From a checkpoint of a small image captioner.
Training: soap at rate 0.0032, batches of 64.
Rows from block 5 of the image encoder, named by matrix and row number. Rows with one number belong to one neuron. Each number is 50 + 12 x the weight over its row's rms, rounded and kept within 0 to 99. All counts start at 0. After the name is the row's rms in percent of the matrix's.
# fc1: MLP up (encoder.blocks.5.mlp.fc1.weight, 768x192), inputs 0-191
# fc2: MLP down (encoder.blocks.5.mlp.fc2.weight, 192x768, transposed), outputs 0-191
fc1.137 098:50 37 52 35 42 69 82 58 55 50 53 46 39 39 52 43 73 31 63 44 51 56 54 42 78 46 47 39 65 58 56 76 60 60 62 43 44 42 60 56 51 29 40 59 55 42 48 42 44 48 49 50 69 33 53 46 56 65 72 48 45 49 64 22 43 78 52 49 35 35 47 49 24 49 59 45 51 41 51 46 58 28 57 50 71 57 64 62 38 38 58 56 64 61 49 42 54 46 59 48 43 43 66 53 49 29 67 58 56 56 51 37 42 60 69 47 52 55 81 52 50 50 61 51 48 75 23 33 43 40 36 65 47 59 47 62 30 38 50 48 42 32 60 41 35 63 49 33 55 55 57 61 55 61 54 48 42 64 66 27 52 15 56 57 46 39 36 55 48 45 42 45 51 42 36 72 58 26 42 73 47 65 61 61 65 55 49 69 56 64 54 46
fc2.137 089:65 24 54 56 47 69 49 65 54 46 60 61 33 35 44 30 60 37 69 71 53 46 56 30 43 44 33 51 45 66 48 52 42 39 49 59 39 77 43 62 61 58 62 67 26 56 42 62 45 59 54 59 38 68 38 41 40 49 61 58 58 14 50 65 47 33 62 59 43 51 66 72 42 56 58 47 52 57 50 48 43 58 58 80 47 49 56 46 51 50 42 53 38 65 68 55 40 55 77 43 63 53 54 56 61 79 51 84 43 50 44 57 51 31 46 40 64 60 57 44 59 44 56 38 38 27 60 49 40 47 45 38 36 50 50 60 49 45 38 44 61 36 29 34 39 45 41 68 51 46 53 44 59 71 83 66 66 42 44 46 59 47 41 55 55 54 57 66 60 61 54 34 67 43 61 28 28 62 50 52 40 48 30 60 48 42 47 57 59 67 53 42
fc1.138 102:60 48 34 46 32 53 46 63 49 56 51 63 47 44 40 38 41 57 49 71 51 49 74 63 27 31 42 34 50 45 60 59 49 37 30 54 54 42 32 44 52 45 44 61 52 72 68 30 59 48 45 25 40 65 67 34 60 32 42 74 56 56 42 44 49 47 63 49 32 45 43 40 59 41 60 64 72 58 58 57 57 50 44 58 46 22 61 27 43 38 41 52 60 53 32 66 69 56 40 41 56 78 50 71 61 37 52 40 27 56 33 39 29 44 42 48 61 49 53 40 44 49 44 60 42 57 49 72 47 27 38 40 38 65 42 54 88 69 47 32 44 63 59 51 64 39 62 36 42 58 31 35 74 46 46 40 45 55 54 37 38 44 51 57 29 39 61 58 54 50 58 39 55 49 61 49 34 64 44 45 31 59 42 71 53 37 55 46 58 64 54 44
fc2.138 101:54 36 68 31 57 57 56 36 63 47 56 51 56 65 48 47 49 50 39 52 42 51 46 31 51 36 60 47 66 40 56 45 49 39 77 44 39 41 48 32 36 70 51 52 73 53 36 48 57 68 49 23 52 58 66 51 64 32 52 55 52 41 39 49 51 53 53 47 56 44 53 68 52 37 52 68 51 52 72 47 72 33 43 75 46 46 42 35 57 20 46 65 61 56 68 79 48 73 50 39 53 32 71 46 59 63 44 44 60 60 61 57 45 45 67 56 51 63 29 53 43 68 18 47 59 01 51 51 35 53 55 48 42 54 38 40 81 35 42 39 39 35 47 69 44 40 52 41 47 34 52 51 65 50 53 40 48 63 45 40 37 48 69 39 45 57 60 40 50 55 65 39 63 39 53 54 61 30 48 48 41 36 37 40 47 51 35 38 50 52 53 63
fc1.139 107:46 58 45 62 39 67 54 42 25 57 59 62 72 62 41 53 61 68 71 58 59 28 31 51 28 48 56 63 31 53 36 50 75 67 46 52 31 31 44 57 35 35 37 35 40 51 57 55 54 54 54 48 25 62 43 36 31 40 39 49 42 59 43 70 54 46 47 39 61 52 58 42 52 56 46 34 33 35 36 53 53 37 43 67 51 52 47 23 39 31 36 62 53 56 51 31 49 39 51 56 35 49 54 53 56 65 52 36 54 38 54 53 58 39 43 49 67 38 42 68 43 43 52 56 56 62 22 42 59 54 62 68 38 56 87 42 48 58 78 41 39 35 58 50 54 55 67 33 79 48 43 67 61 41 26 61 55 33 36 58 47 32 56 71 53 46 53 45 47 57 53 56 33 45 57 48 34 57 51 51 55 42 67 64 38 45 58 44 46 27 41 49
fc2.139 106:51 60 65 51 38 31 66 37 50 51 56 57 45 35 44 49 65 39 28 46 47 47 65 53 49 43 49 56 50 51 79 36 55 47 51 51 56 62 57 44 57 45 37 44 30 41 64 42 66 22 53 51 31 60 30 49 47 40 64 55 59 61 58 80 35 50 60 48 52 41 39 72 63 46 60 43 56 63 29 62 38 57 20 68 47 63 38 49 49 56 51 71 55 76 53 41 47 44 56 47 59 69 60 52 57 56 54 50 57 66 42 61 50 53 46 55 43 58 64 47 41 37 72 32 46 59 46 62 43 40 56 63 27 57 58 69 47 71 54 31 51 59 28 52 45 40 47 37 53 55 47 36 52 56 93 34 70 41 29 52 60 35 46 37 40 37 60 64 51 42 25 75 77 41 49 64 47 56 55 56 53 52 43 52 57 37 47 54 63 59 28 46
fc1.140 096:36 60 47 50 43 52 33 55 49 31 45 43 52 41 44 57 60 39 72 44 45 61 57 43 28 42 63 40 31 29 78 43 70 48 42 26 61 45 55 49 52 43 72 41 39 54 57 51 46 29 77 54 57 22 39 47 64 40 53 84 50 74 53 35 51 38 47 38 66 49 48 50 62 36 35 40 50 53 54 47 46 40 75 49 55 50 54 23 53 51 39 40 57 43 55 34 58 31 50 43 45 47 67 63 46 60 48 28 58 54 55 55 54 77 42 28 63 45 34 54 49 43 52 57 65 46 41 37 62 47 60 58 63 72 38 47 37 58 23 60 90 42 53 39 47 41 58 48 68 64 69 49 37 49 48 55 50 36 62 34 72 55 46 61 59 56 43 61 37 57 40 46 50 35 47 53 52 56 56 64 42 48 36 48 32 46 38 52 37 66 34 57
fc2.140 093:45 53 54 69 32 48 73 55 47 48 60 56 34 36 50 55 18 62 53 69 30 45 43 32 39 30 51 48 20 59 53 63 46 76 75 37 44 69 57 57 45 39 52 57 47 67 58 67 43 55 68 41 40 43 46 23 44 41 55 43 56 57 58 50 39 60 45 53 51 54 54 33 38 33 32 24 61 49 49 48 40 52 60 39 54 52 57 31 52 63 48 71 41 55 55 47 60 46 72 51 64 36 49 54 69 63 47 48 51 60 53 45 42 38 47 50 57 33 46 63 53 52 31 53 56 53 52 25 42 64 41 74 64 37 26 59 44 28 58 77 45 62 39 47 68 55 43 62 62 60 40 34 52 67 61 44 36 55 50 49 49 65 48 35 42 42 49 39 50 51 65 53 65 69 67 23 46 42 51 47 39 61 37 62 71 49 68 59 30 63 53 55
fc1.141 083:49 30 52 49 43 75 56 44 45 35 44 41 27 51 53 88 37 42 43 48 58 52 19 50 34 44 47 54 59 56 46 63 40 61 69 36 54 60 54 48 51 34 48 41 37 41 52 36 37 57 57 48 35 44 56 73 62 37 43 64 57 85 33 49 53 39 47 42 37 61 20 78 42 54 55 45 52 55 44 54 52 52 63 49 53 39 75 53 40 50 55 52 40 67 62 58 29 52 33 32 45 61 67 70 40 61 70 42 60 52 55 34 47 50 57 39 49 62 38 62 29 48 48 53 48 41 29 47 29 50 41 48 43 69 53 37 51 53 44 79 55 48 34 49 65 68 38 39 43 41 43 53 56 39 51 46 56 23 38 50 79 49 68 53 65 28 45 52 33 63 47 66 66 46 41 48 53 52 55 39 50 39 49 48 58 46 36 36 56 72 53 54
fc2.141 085:69 59 60 62 34 61 46 41 48 28 40 58 49 50 37 45 42 71 50 74 49 52 42 65 53 59 53 63 40 35 48 57 27 41 45 32 73 59 35 53 48 51 55 57 57 51 35 26 32 57 50 40 43 32 36 65 29 40 66 41 50 55 36 47 34 61 46 59 46 71 57 48 57 50 69 64 52 47 51 44 49 74 29 42 52 64 39 50 46 66 35 69 46 41 55 40 49 50 49 55 62 43 48 60 68 42 34 36 57 38 53 40 43 41 35 61 70 60 50 35 28 47 56 31 80 78 51 30 36 75 46 24 44 47 36 48 45 41 62 52 55 66 54 45 62 38 47 48 35 47 54 63 68 53 48 60 46 45 30 51 59 56 32 29 66 47 59 68 58 77 35 54 53 47 65 46 37 53 59 60 37 39 54 62 37 27 44 40 46 58 36 57
fc1.142 107:41 49 71 41 40 30 36 41 65 54 39 62 72 49 62 60 49 29 45 69 50 48 52 62 47 53 43 25 57 43 19 49 62 52 45 45 54 52 54 64 54 76 40 58 56 54 46 45 18 66 51 43 70 37 61 27 31 53 36 59 69 36 36 39 34 55 47 45 44 42 57 52 46 47 55 55 56 60 54 50 55 73 34 46 58 36 57 45 40 57 36 46 81 61 53 31 76 55 70 43 51 49 71 71 43 53 45 40 66 47 62 37 64 62 54 46 51 65 40 46 58 57 38 66 33 62 39 51 48 54 52 42 60 55 55 53 59 74 38 33 65 53 52 40 54 62 54 55 67 63 51 48 56 77 29 67 41 37 54 56 41 52 43 51 28 53 56 41 44 52 36 16 63 46 27 46 49 33 39 49 27 62 46 59 36 40 52 53 54 55 53 57
fc2.142 111:38 59 31 22 59 44 53 48 68 35 63 52 74 35 51 72 20 60 41 49 35 70 54 59 45 53 38 47 52 99 61 80 64 36 41 49 48 40 51 54 23 39 45 56 49 52 49 53 50 41 63 61 45 43 57 56 54 38 41 49 43 47 54 55 41 48 55 61 45 47 52 42 51 61 35 64 36 44 42 51 50 70 37 62 56 40 48 62 36 50 43 58 54 54 36 68 58 64 63 45 40 51 63 36 56 53 52 30 29 57 60 50 64 50 33 54 36 52 63 56 59 40 32 60 55 47 64 62 36 46 67 59 50 69 62 56 34 45 73 57 18 42 53 63 45 50 50 49 59 56 50 51 43 47 55 45 63 77 32 49 63 50 56 48 62 49 56 60 54 55 53 44 57 51 30 54 28 52 81 58 47 51 33 41 57 67 42 32 66 65 35 36
fc1.143 095:59 59 45 55 64 69 47 57 59 40 45 54 41 33 64 68 58 58 47 33 53 40 22 38 55 45 48 45 67 68 58 43 63 45 57 48 22 45 46 49 39 44 48 62 63 49 62 83 44 43 39 52 35 37 38 65 58 54 61 53 27 64 53 52 51 70 67 54 43 53 50 50 40 56 56 63 47 48 32 31 50 47 46 29 42 56 67 49 61 65 46 45 41 62 77 43 45 19 44 55 44 57 44 35 48 31 59 47 62 38 47 59 46 53 43 39 49 47 54 60 52 51 48 65 82 62 47 60 32 65 58 55 45 46 31 49 41 74 50 65 51 38 58 55 55 58 77 37 46 46 43 60 63 48 49 30 60 62 56 56 63 49 67 79 62 53 42 36 41 50 56 49 42 33 67 55 30 64 54 40 39 35 37 51 25 33 21 50 32 59 34 65
fc2.143 091:42 50 36 41 48 27 52 55 52 33 41 29 50 29 55 54 43 51 53 42 28 43 49 51 37 48 26 54 55 35 53 56 37 52 51 33 48 40 46 54 52 48 68 43 55 61 33 72 48 36 31 59 52 57 30 46 35 68 40 38 56 50 36 51 34 26 33 54 76 46 47 30 38 33 44 58 67 50 55 57 64 48 32 45 59 62 60 56 53 49 55 40 73 40 51 57 59 64 41 40 49 71 59 42 33 49 51 45 69 42 42 56 43 49 38 64 61 48 58 47 63 44 73 75 30 54 61 56 51 12 38 87 54 53 43 67 37 51 59 35 76 53 41 61 40 53 60 55 42 52 47 58 57 48 46 64 66 55 37 55 44 56 46 63 43 68 34 59 63 49 48 45 25 37 34 49 70 71 33 36 62 60 57 35 46 44 54 49 42 28 44 54
fc1.144 102:63 38 36 58 29 62 52 46 55 32 61 61 53 45 72 13 36 65 57 80 56 33 36 72 47 52 36 40 64 54 78 51 48 73 55 54 48 45 61 54 25 46 66 45 62 50 28 64 52 37 49 30 44 66 32 40 34 29 47 51 49 47 45 36 65 42 38 47 59 52 44 44 56 52 39 46 37 57 58 56 55 40 72 34 49 67 57 48 61 39 50 39 39 40 59 32 43 48 43 68 45 41 62 49 42 51 59 53 43 65 37 83 49 55 53 47 53 70 49 69 73 36 32 58 47 58 57 41 41 57 56 46 35 40 42 53 66 49 43 48 51 49 50 59 30 57 51 50 53 46 82 53 28 49 43 50 39 67 45 70 51 47 49 52 61 50 36 60 70 51 31 55 57 52 58 58 52 49 50 46 35 54 40 74 61 34 37 66 25 58 46 44
fc2.144 100:82 69 57 75 54 31 54 52 53 46 51 52 49 38 44 54 62 45 71 47 38 61 60 43 61 46 71 55 54 33 56 62 29 40 41 40 43 42 50 39 68 47 40 50 60 57 51 56 62 48 36 34 58 63 65 42 59 53 56 34 79 67 61 39 40 40 44 53 53 51 48 62 39 49 45 59 44 51 49 51 53 54 68 50 57 48 54 63 58 54 49 50 36 53 45 32 54 52 62 44 59 43 41 58 49 54 59 46 61 59 39 51 42 64 44 51 51 62 54 62 63 41 36 42 48 60 58 37 48 43 39 27 57 49 46 71 47 25 36 49 75 49 45 62 48 58 61 34 36 55 39 50 46 13 42 71 34 52 47 51 66 46 56 25 31 75 40 42 47 66 50 48 38 67 24 47 64 73 57 54 41 48 55 61 75 38 47 30 99 36 51 54
fc1.145 123:80 51 44 36 50 60 62 39 53 58 42 61 49 54 23 31 48 55 61 46 62 47 47 21 58 43 50 54 33 59 58 40 72 37 27 49 43 50 46 66 47 14 63 50 58 59 40 35 49 37 50 56 43 57 58 37 58 51 61 57 43 70 65 64 65 63 47 66 64 63 39 53 37 55 49 47 49 46 76 40 61 40 56 45 54 82 41 57 56 54 51 36 49 42 63 50 61 46 47 29 54 62 41 53 73 44 52 48 35 61 71 58 66 65 44 26 32 58 51 47 41 57 48 43 44 58 46 58 41 44 44 39 56 53 77 62 27 42 44 68 55 53 53 50 45 85 62 61 53 51 52 52 36 53 47 38 46 47 49 56 58 61 49 54 51 77 31 45 53 40 72 45 28 48 31 60 59 76 63 46 45 62 48 38 54 60 24 53 54 54 41 70
fc2.145 111:53 57 60 59 46 57 22 53 45 47 62 41 65 39 37 63 56 61 46 52 64 43 32 41 37 55 56 39 65 38 49 54 30 47 33 58 63 42 61 30 48 31 54 52 56 43 42 58 55 43 58 52 61 48 65 62 62 38 23 51 42 53 28 60 60 63 55 44 63 46 46 47 24 38 41 55 46 27 47 48 50 51 53 68 46 57 95 47 37 44 69 45 40 40 55 75 51 61 50 36 50 61 35 40 36 49 40 44 50 36 60 68 48 07 51 62 27 22 45 48 33 64 49 37 63 53 54 38 50 47 50 61 48 63 32 45 59 57 58 56 60 56 53 33 62 50 47 46 66 55 55 39 45 58 52 62 73 53 47 42 56 55 64 72 61 40 67 53 42 24 36 54 39 33 41 65 50 36 48 59 52 52 68 78 56 35 45 64 41 48 53 44
fc1.146 114:42 59 52 52 52 60 47 50 37 69 60 35 41 50 45 35 49 50 52 54 42 54 55 55 55 61 30 50 38 61 46 39 46 55 73 65 50 41 51 30 56 55 46 39 61 58 49 40 50 34 47 55 56 21 66 53 59 61 40 52 63 45 56 49 41 56 32 93 53 67 46 44 37 50 64 51 58 53 60 48 61 50 59 73 57 51 51 46 62 51 41 58 59 35 55 53 41 45 37 42 43 50 55 55 49 44 56 43 53 64 76 46 64 58 41 63 51 65 57 47 20 58 47 59 34 68 46 52 50 59 35 49 48 55 49 70 35 59 32 49 59 38 58 42 50 47 77 90 64 72 70 47 34 30 56 74 23 55 57 48 56 34 52 59 48 36 55 38 53 46 46 57 44 55 68 65 38 66 48 10 53 46 32 37 57 73 76 55 37 59 60 43
fc2.146 097:50 45 28 59 62 47 46 69 56 50 58 62 33 82 63 41 53 66 59 52 76 80 62 51 49 49 52 44 66 33 44 60 68 52 32 39 37 50 39 76 41 62 35 75 40 75 49 40 49 56 55 51 56 64 31 41 45 52 48 33 45 41 68 58 55 46 56 52 41 31 39 44 56 47 52 44 40 60 40 56 45 42 50 40 32 68 41 62 59 53 51 64 49 50 54 58 54 71 42 45 44 57 37 37 63 62 60 61 70 69 45 56 50 57 29 92 34 51 28 49 68 59 42 44 65 50 68 54 61 48 52 51 46 40 37 58 37 40 61 66 53 71 40 37 61 37 58 71 70 53 46 38 64 45 51 28 43 46 35 46 45 54 52 37 33 48 73 42 43 67 59 45 46 42 60 38 52 48 53 39 61 28 44 57 50 39 52 53 27 46 40 59
fc1.147 116:45 43 49 45 52 50 45 65 58 67 42 62 37 53 42 51 73 54 28 51 65 51 49 42 53 42 68 45 51 39 42 42 58 52 53 35 50 58 56 44 43 58 33 69 42 65 40 42 48 50 44 45 53 82 43 66 33 47 69 52 33 53 31 69 53 41 53 50 43 32 43 38 43 42 38 50 48 39 37 59 51 51 56 18 57 34 54 47 55 44 34 56 53 32 34 53 52 60 65 53 27 39 48 40 16 53 40 52 46 60 48 56 30 55 51 48 45 40 53 64 61 69 48 67 41 42 41 43 54 46 44 68 40 48 44 64 44 62 16 54 97 51 54 41 55 52 45 25 48 57 32 35 38 67 54 22 42 46 53 66 61 37 78 20 51 54 61 57 44 48 47 65 48 47 41 33 39 29 57 53 43 59 64 40 37 42 37 40 41 45 41 59
fc2.147 091:37 52 39 30 56 65 57 54 46 62 52 47 56 50 57 57 64 42 53 65 40 48 51 63 41 23 33 34 37 56 23 28 62 38 69 54 40 60 52 49 57 53 57 53 60 56 47 38 51 57 32 47 36 43 51 30 49 49 65 30 39 28 58 45 58 39 40 35 76 34 55 32 43 50 64 52 56 51 62 75 41 55 57 56 68 44 38 58 32 41 35 50 53 47 49 64 81 69 54 52 42 45 33 46 66 84 46 47 72 51 69 46 30 61 43 47 44 67 24 58 46 56 52 74 57 44 52 54 60 36 43 34 30 58 59 46 55 27 50 44 55 35 43 42 61 40 42 64 25 65 78 66 48 65 49 62 47 41 80 49 41 42 49 52 50 55 51 66 53 67 50 38 56 40 71 44 47 57 55 53 49 49 38 31 37 57 54 59 45 41 48 45
fc1.148 104:44 54 57 52 46 73 55 59 42 50 61 45 32 37 49 50 40 45 68 62 57 45 59 73 38 57 33 47 52 51 69 57 49 57 73 39 50 48 32 47 70 37 73 63 55 55 59 48 37 46 78 77 58 62 45 51 68 54 68 47 66 50 56 67 42 47 32 38 62 57 52 76 30 34 22 49 29 52 31 68 42 24 58 48 41 40 37 56 36 39 57 44 58 37 60 38 76 34 65 51 43 43 67 43 26 57 51 55 34 42 63 49 66 36 53 45 52 72 46 52 55 56 53 68 50 62 52 16 38 53 36 58 52 50 38 47 67 58 45 45 29 68 49 61 51 48 37 68 46 65 50 56 51 46 59 62 28 54 27 48 42 57 68 42 57 67 53 56 45 57 51 44 57 64 52 49 53 60 31 52 65 43 39 54 65 58 47 46 58 31 45 55
fc2.148 095:61 65 53 60 69 52 31 63 58 70 48 58 48 36 66 50 62 37 65 28 32 56 42 50 73 21 66 37 63 46 48 58 55 64 26 63 53 69 58 46 61 43 63 54 34 49 68 47 29 42 37 39 51 50 50 68 63 69 48 34 40 47 52 52 42 70 69 65 33 47 47 46 47 57 47 45 33 54 38 48 36 55 47 50 41 66 61 66 55 33 67 39 33 47 31 41 45 56 56 57 47 55 54 35 59 62 49 42 48 43 62 64 44 34 52 72 39 54 42 43 54 36 46 54 57 36 67 52 58 42 71 62 64 49 48 39 61 66 38 59 50 51 42 29 41 54 66 48 62 49 59 58 50 40 44 49 49 70 46 37 58 54 45 50 45 55 68 82 28 56 50 72 48 46 57 65 70 35 48 37 54 52 32 37 65 61 40 64 08 59 59 38
fc1.149 092:39 57 62 60 39 44 62 59 56 62 29 49 67 76 43 39 50 51 27 65 57 48 50 48 39 44 60 65 54 56 41 60 75 37 47 62 54 58 54 55 59 54 56 54 48 58 42 44 41 72 49 35 51 34 73 53 44 45 53 42 54 42 60 64 42 45 52 49 52 34 68 57 31 55 74 54 47 52 40 53 56 47 67 47 34 60 51 53 53 75 60 67 67 58 69 60 53 51 27 57 53 47 57 54 56 77 45 60 52 53 53 59 62 56 43 46 54 55 42 40 46 52 41 44 43 53 74 53 46 76 43 53 62 35 31 71 62 32 39 64 39 46 34 58 53 63 35 63 82 53 63 66 36 32 53 45 47 47 42 62 50 68 53 45 85 16 58 65 46 38 51 51 77 55 41 45 48 53 26 73 64 44 61 39 72 47 27 49 55 49 63 47
fc2.149 096:43 54 63 43 36 69 52 45 54 47 49 65 60 66 28 44 64 13 48 35 35 44 36 35 62 40 41 62 56 47 35 31 52 55 43 55 58 47 55 52 44 49 33 50 41 50 42 65 51 40 61 49 35 59 45 66 60 43 61 51 30 59 26 43 39 88 73 51 50 42 35 47 54 66 58 61 33 64 44 45 50 46 39 45 49 52 72 50 38 72 48 52 41 62 58 31 45 49 26 49 45 44 61 61 61 38 50 57 74 50 39 42 48 46 33 36 32 75 65 36 48 56 56 53 60 59 33 68 56 48 59 71 39 58 48 51 23 62 49 66 57 54 56 61 52 58 41 58 57 56 42 61 49 43 58 64 48 74 38 56 53 54 67 62 65 24 70 37 44 41 69 50 35 70 64 37 57 60 56 36 54 51 58 58 26 46 74 57 51 52 39 52
fc1.168 108:74 42 51 40 80 38 47 46 59 49 47 55 48 58 50 45 42 41 37 50 64 59 53 42 53 50 46 28 11 66 43 61 50 44 43 55 32 65 43 45 49 49 32 65 62 39 58 39 60 44 50 51 37 48 47 85 64 65 36 21 35 52 27 39 48 49 68 43 41 69 43 47 58 38 50 42 71 38 45 41 60 64 36 73 55 46 59 37 60 48 45 36 50 56 47 47 55 45 71 61 45 41 60 57 64 60 34 62 32 52 51 56 58 48 39 44 60 43 49 47 59 42 36 61 36 59 47 25 34 47 50 46 59 52 37 44 47 54 63 61 73 74 53 61 38 53 39 44 35 68 75 63 71 63 49 52 70 23 58 50 54 43 57 52 63 58 53 51 40 71 61 55 46 52 36 52 62 30 45 37 74 38 54 26 49 41 51 53 28 40 40 51
fc2.168 106:63 34 58 47 40 60 50 42 48 60 77 36 57 43 48 48 48 49 57 57 54 78 54 38 57 60 52 54 37 42 71 43 48 55 65 43 33 36 59 43 49 45 63 36 72 58 64 39 68 33 39 56 38 68 43 60 54 44 52 84 66 51 54 51 35 50 77 51 62 63 57 45 75 56 64 66 42 44 58 33 54 32 50 64 49 48 49 70 36 71 43 36 50 58 47 49 43 43 53 35 69 56 60 49 60 62 41 45 56 49 33 41 43 78 46 41 38 54 29 24 58 49 44 66 69 27 42 63 34 31 40 50 74 38 45 38 51 52 55 48 35 49 57 70 41 43 49 51 58 48 55 38 61 30 50 62 34 61 54 59 51 53 67 50 72 48 49 46 61 22 49 40 37 42 75 32 42 47 54 47 49 41 25 42 54 57 64 43 42 31 39 43
fc1.169 101:64 56 71 73 42 35 74 54 36 59 69 35 45 53 63 41 52 56 41 63 69 66 39 30 44 44 54 32 48 32 60 60 54 41 39 57 48 44 37 55 55 36 47 55 51 58 51 72 71 38 47 50 36 29 60 46 60 66 35 71 59 47 38 64 59 73 27 63 50 50 53 72 69 44 39 39 41 77 57 43 54 48 39 36 57 35 47 37 46 53 34 35 52 44 54 53 61 48 62 53 54 39 59 55 45 61 52 66 52 56 41 59 44 17 38 39 48 50 38 49 36 44 40 62 60 67 62 57 54 66 41 52 49 69 43 45 68 72 52 39 79 70 44 43 36 65 57 61 40 44 38 54 68 60 69 65 58 47 44 50 57 55 52 50 36 24 63 49 34 56 45 34 64 38 63 61 63 53 59 32 65 33 43 33 65 60 55 52 63 39 54 42
fc2.169 093:54 66 63 49 69 54 69 38 64 54 48 72 76 40 82 51 33 43 42 73 39 55 52 69 41 50 53 35 55 58 60 69 72 45 47 49 63 34 58 45 74 53 28 42 50 58 40 57 50 66 36 46 44 60 67 53 39 63 38 48 56 49 37 40 40 37 67 40 63 74 78 48 49 63 43 47 51 51 48 48 49 45 53 54 72 59 48 54 35 47 55 28 30 49 31 50 60 51 53 66 57 56 43 57 32 35 46 48 47 53 63 59 49 69 44 39 33 49 54 63 53 49 50 51 33 24 70 56 43 43 58 52 44 58 62 36 46 58 66 55 43 42 47 56 31 24 48 49 36 69 54 30 50 56 42 52 45 67 41 38 54 41 49 29 42 54 36 47 52 43 37 38 57 39 41 48 17 55 50 49 75 57 38 24 67 43 34 40 69 36 46 40
fc1.170 076:24 32 49 63 49 31 43 46 47 56 55 53 34 61 43 59 32 49 42 54 53 34 65 40 63 49 64 55 56 55 68 59 42 38 58 26 32 61 35 30 44 41 56 53 22 36 47 63 54 50 54 56 39 35 67 61 56 57 58 54 63 55 34 62 26 54 48 48 55 50 44 66 58 39 64 35 43 71 58 35 44 59 34 50 44 46 44 57 38 13 46 62 48 46 41 46 41 54 54 50 58 58 62 72 36 58 70 60 54 30 50 44 63 39 56 47 76 60 54 34 61 47 73 55 58 78 66 57 39 49 45 75 43 53 39 41 48 50 30 30 63 42 68 67 43 61 41 36 65 55 57 51 45 55 40 68 39 46 55 58 67 41 52 41 70 49 54 45 51 82 67 53 20 49 37 58 55 48 59 46 51 70 42 33 32 53 50 42 60 46 46 41
fc2.170 088:56 30 51 46 58 65 44 44 50 55 41 42 64 39 64 27 47 48 66 45 64 80 52 64 28 73 51 44 56 64 46 46 54 66 47 48 38 40 44 43 53 56 59 51 40 53 62 49 64 33 51 55 19 23 54 49 58 60 53 52 56 42 53 59 51 66 44 33 53 62 47 63 30 46 55 57 65 34 57 53 48 50 39 49 40 42 50 44 45 42 38 33 65 49 38 57 37 54 27 48 51 47 57 39 57 57 65 56 19 54 76 56 64 53 72 69 66 76 65 34 54 29 32 53 55 66 44 47 56 12 60 46 26 39 38 54 44 62 40 53 60 42 45 38 36 47 54 37 51 37 43 60 56 60 62 65 30 51 47 51 50 36 61 69 56 46 43 60 54 41 33 67 35 45 77 41 48 71 58 43 58 42 60 71 59 46 42 66 48 50 30 53
fc1.171 105:49 44 48 62 43 63 46 53 60 50 55 45 55 44 60 53 54 48 60 36 46 52 33 50 56 49 45 52 54 32 46 57 40 50 50 31 39 61 44 49 64 48 56 44 25 49 56 44 58 59 64 26 28 56 55 65 61 62 33 47 48 55 55 68 54 33 38 04 55 49 52 28 38 30 58 53 55 33 39 54 64 68 56 51 53 79 49 38 48 45 44 49 58 48 51 57 63 48 46 37 48 50 56 68 55 32 46 32 52 50 45 53 56 68 46 43 65 57 52 59 62 43 58 41 22 58 60 17 51 60 48 35 40 59 61 29 52 36 67 54 35 44 48 40 77 58 54 78 49 66 43 57 48 66 34 44 45 57 07 65 46 54 41 27 36 45 42 56 63 65 55 52 47 47 56 34 67 17 39 41 45 58 50 49 56 67 48 72 50 57 38 40
fc2.171 094:70 65 40 58 42 53 67 51 40 76 59 43 54 50 37 62 59 45 22 38 72 56 36 34 47 71 57 46 55 45 72 49 54 54 28 39 55 54 76 65 52 63 61 38 50 52 62 49 43 36 46 43 47 39 51 25 37 44 61 55 60 45 50 39 36 58 45 48 27 52 52 53 25 70 38 48 44 70 33 35 59 63 43 62 60 46 47 67 42 43 43 31 57 59 48 55 48 76 53 47 48 48 57 31 37 39 64 48 57 34 55 42 61 30 46 70 60 51 57 23 43 48 47 47 63 48 46 61 53 46 43 21 34 58 62 53 66 72 69 36 52 36 46 46 52 56 51 65 59 63 62 52 61 50 62 55 25 30 47 44 59 51 47 55 57 52 38 47 58 55 52 57 72 65 40 57 69 41 53 52 71 50 40 56 21 43 32 45 45 46 32 22
fc1.172 096:53 41 30 50 36 51 53 19 65 66 17 46 40 51 25 65 48 37 46 34 43 37 57 43 35 40 55 53 62 43 53 35 61 54 49 49 40 50 56 33 58 30 56 45 55 35 48 62 77 26 59 58 40 63 49 74 52 47 51 51 46 45 49 57 53 51 40 49 52 21 47 48 47 70 67 51 62 54 49 34 60 50 36 42 39 36 39 49 57 43 63 57 42 46 64 46 59 33 57 60 46 55 50 39 33 16 62 51 47 31 37 46 32 50 30 49 65 56 47 61 35 46 52 56 45 39 32 38 39 44 48 46 42 59 48 32 53 37 46 59 42 45 47 48 49 43 71 29 63 41 56 40 39 51 65 72 38 44 30 65 64 51 33 44 38 62 55 34 46 66 31 69 59 42 74 44 48 46 39 72 28 43 50 24 62 61 29 40 49 49 68 51
fc2.172 096:45 37 55 43 75 43 31 50 25 62 22 54 61 44 51 50 54 56 46 46 62 62 51 40 46 52 63 65 40 57 66 57 31 74 43 54 54 51 60 35 61 78 55 45 60 60 63 65 49 50 36 23 47 58 37 38 44 46 29 45 60 32 28 41 19 43 55 53 65 42 58 35 38 71 39 50 40 46 56 18 53 38 49 49 70 38 35 53 54 37 48 51 53 54 62 63 42 68 48 55 50 37 57 40 51 62 55 47 66 46 40 22 75 49 43 34 60 62 58 30 44 56 67 70 51 50 60 38 51 27 38 42 46 50 56 60 54 57 52 59 53 62 44 56 36 40 39 60 48 56 27 61 61 33 59 42 64 52 25 23 74 54 33 54 55 50 43 45 30 59 59 43 29 53 57 55 48 53 47 58 50 39 41 46 49 36 44 62 71 58 46 46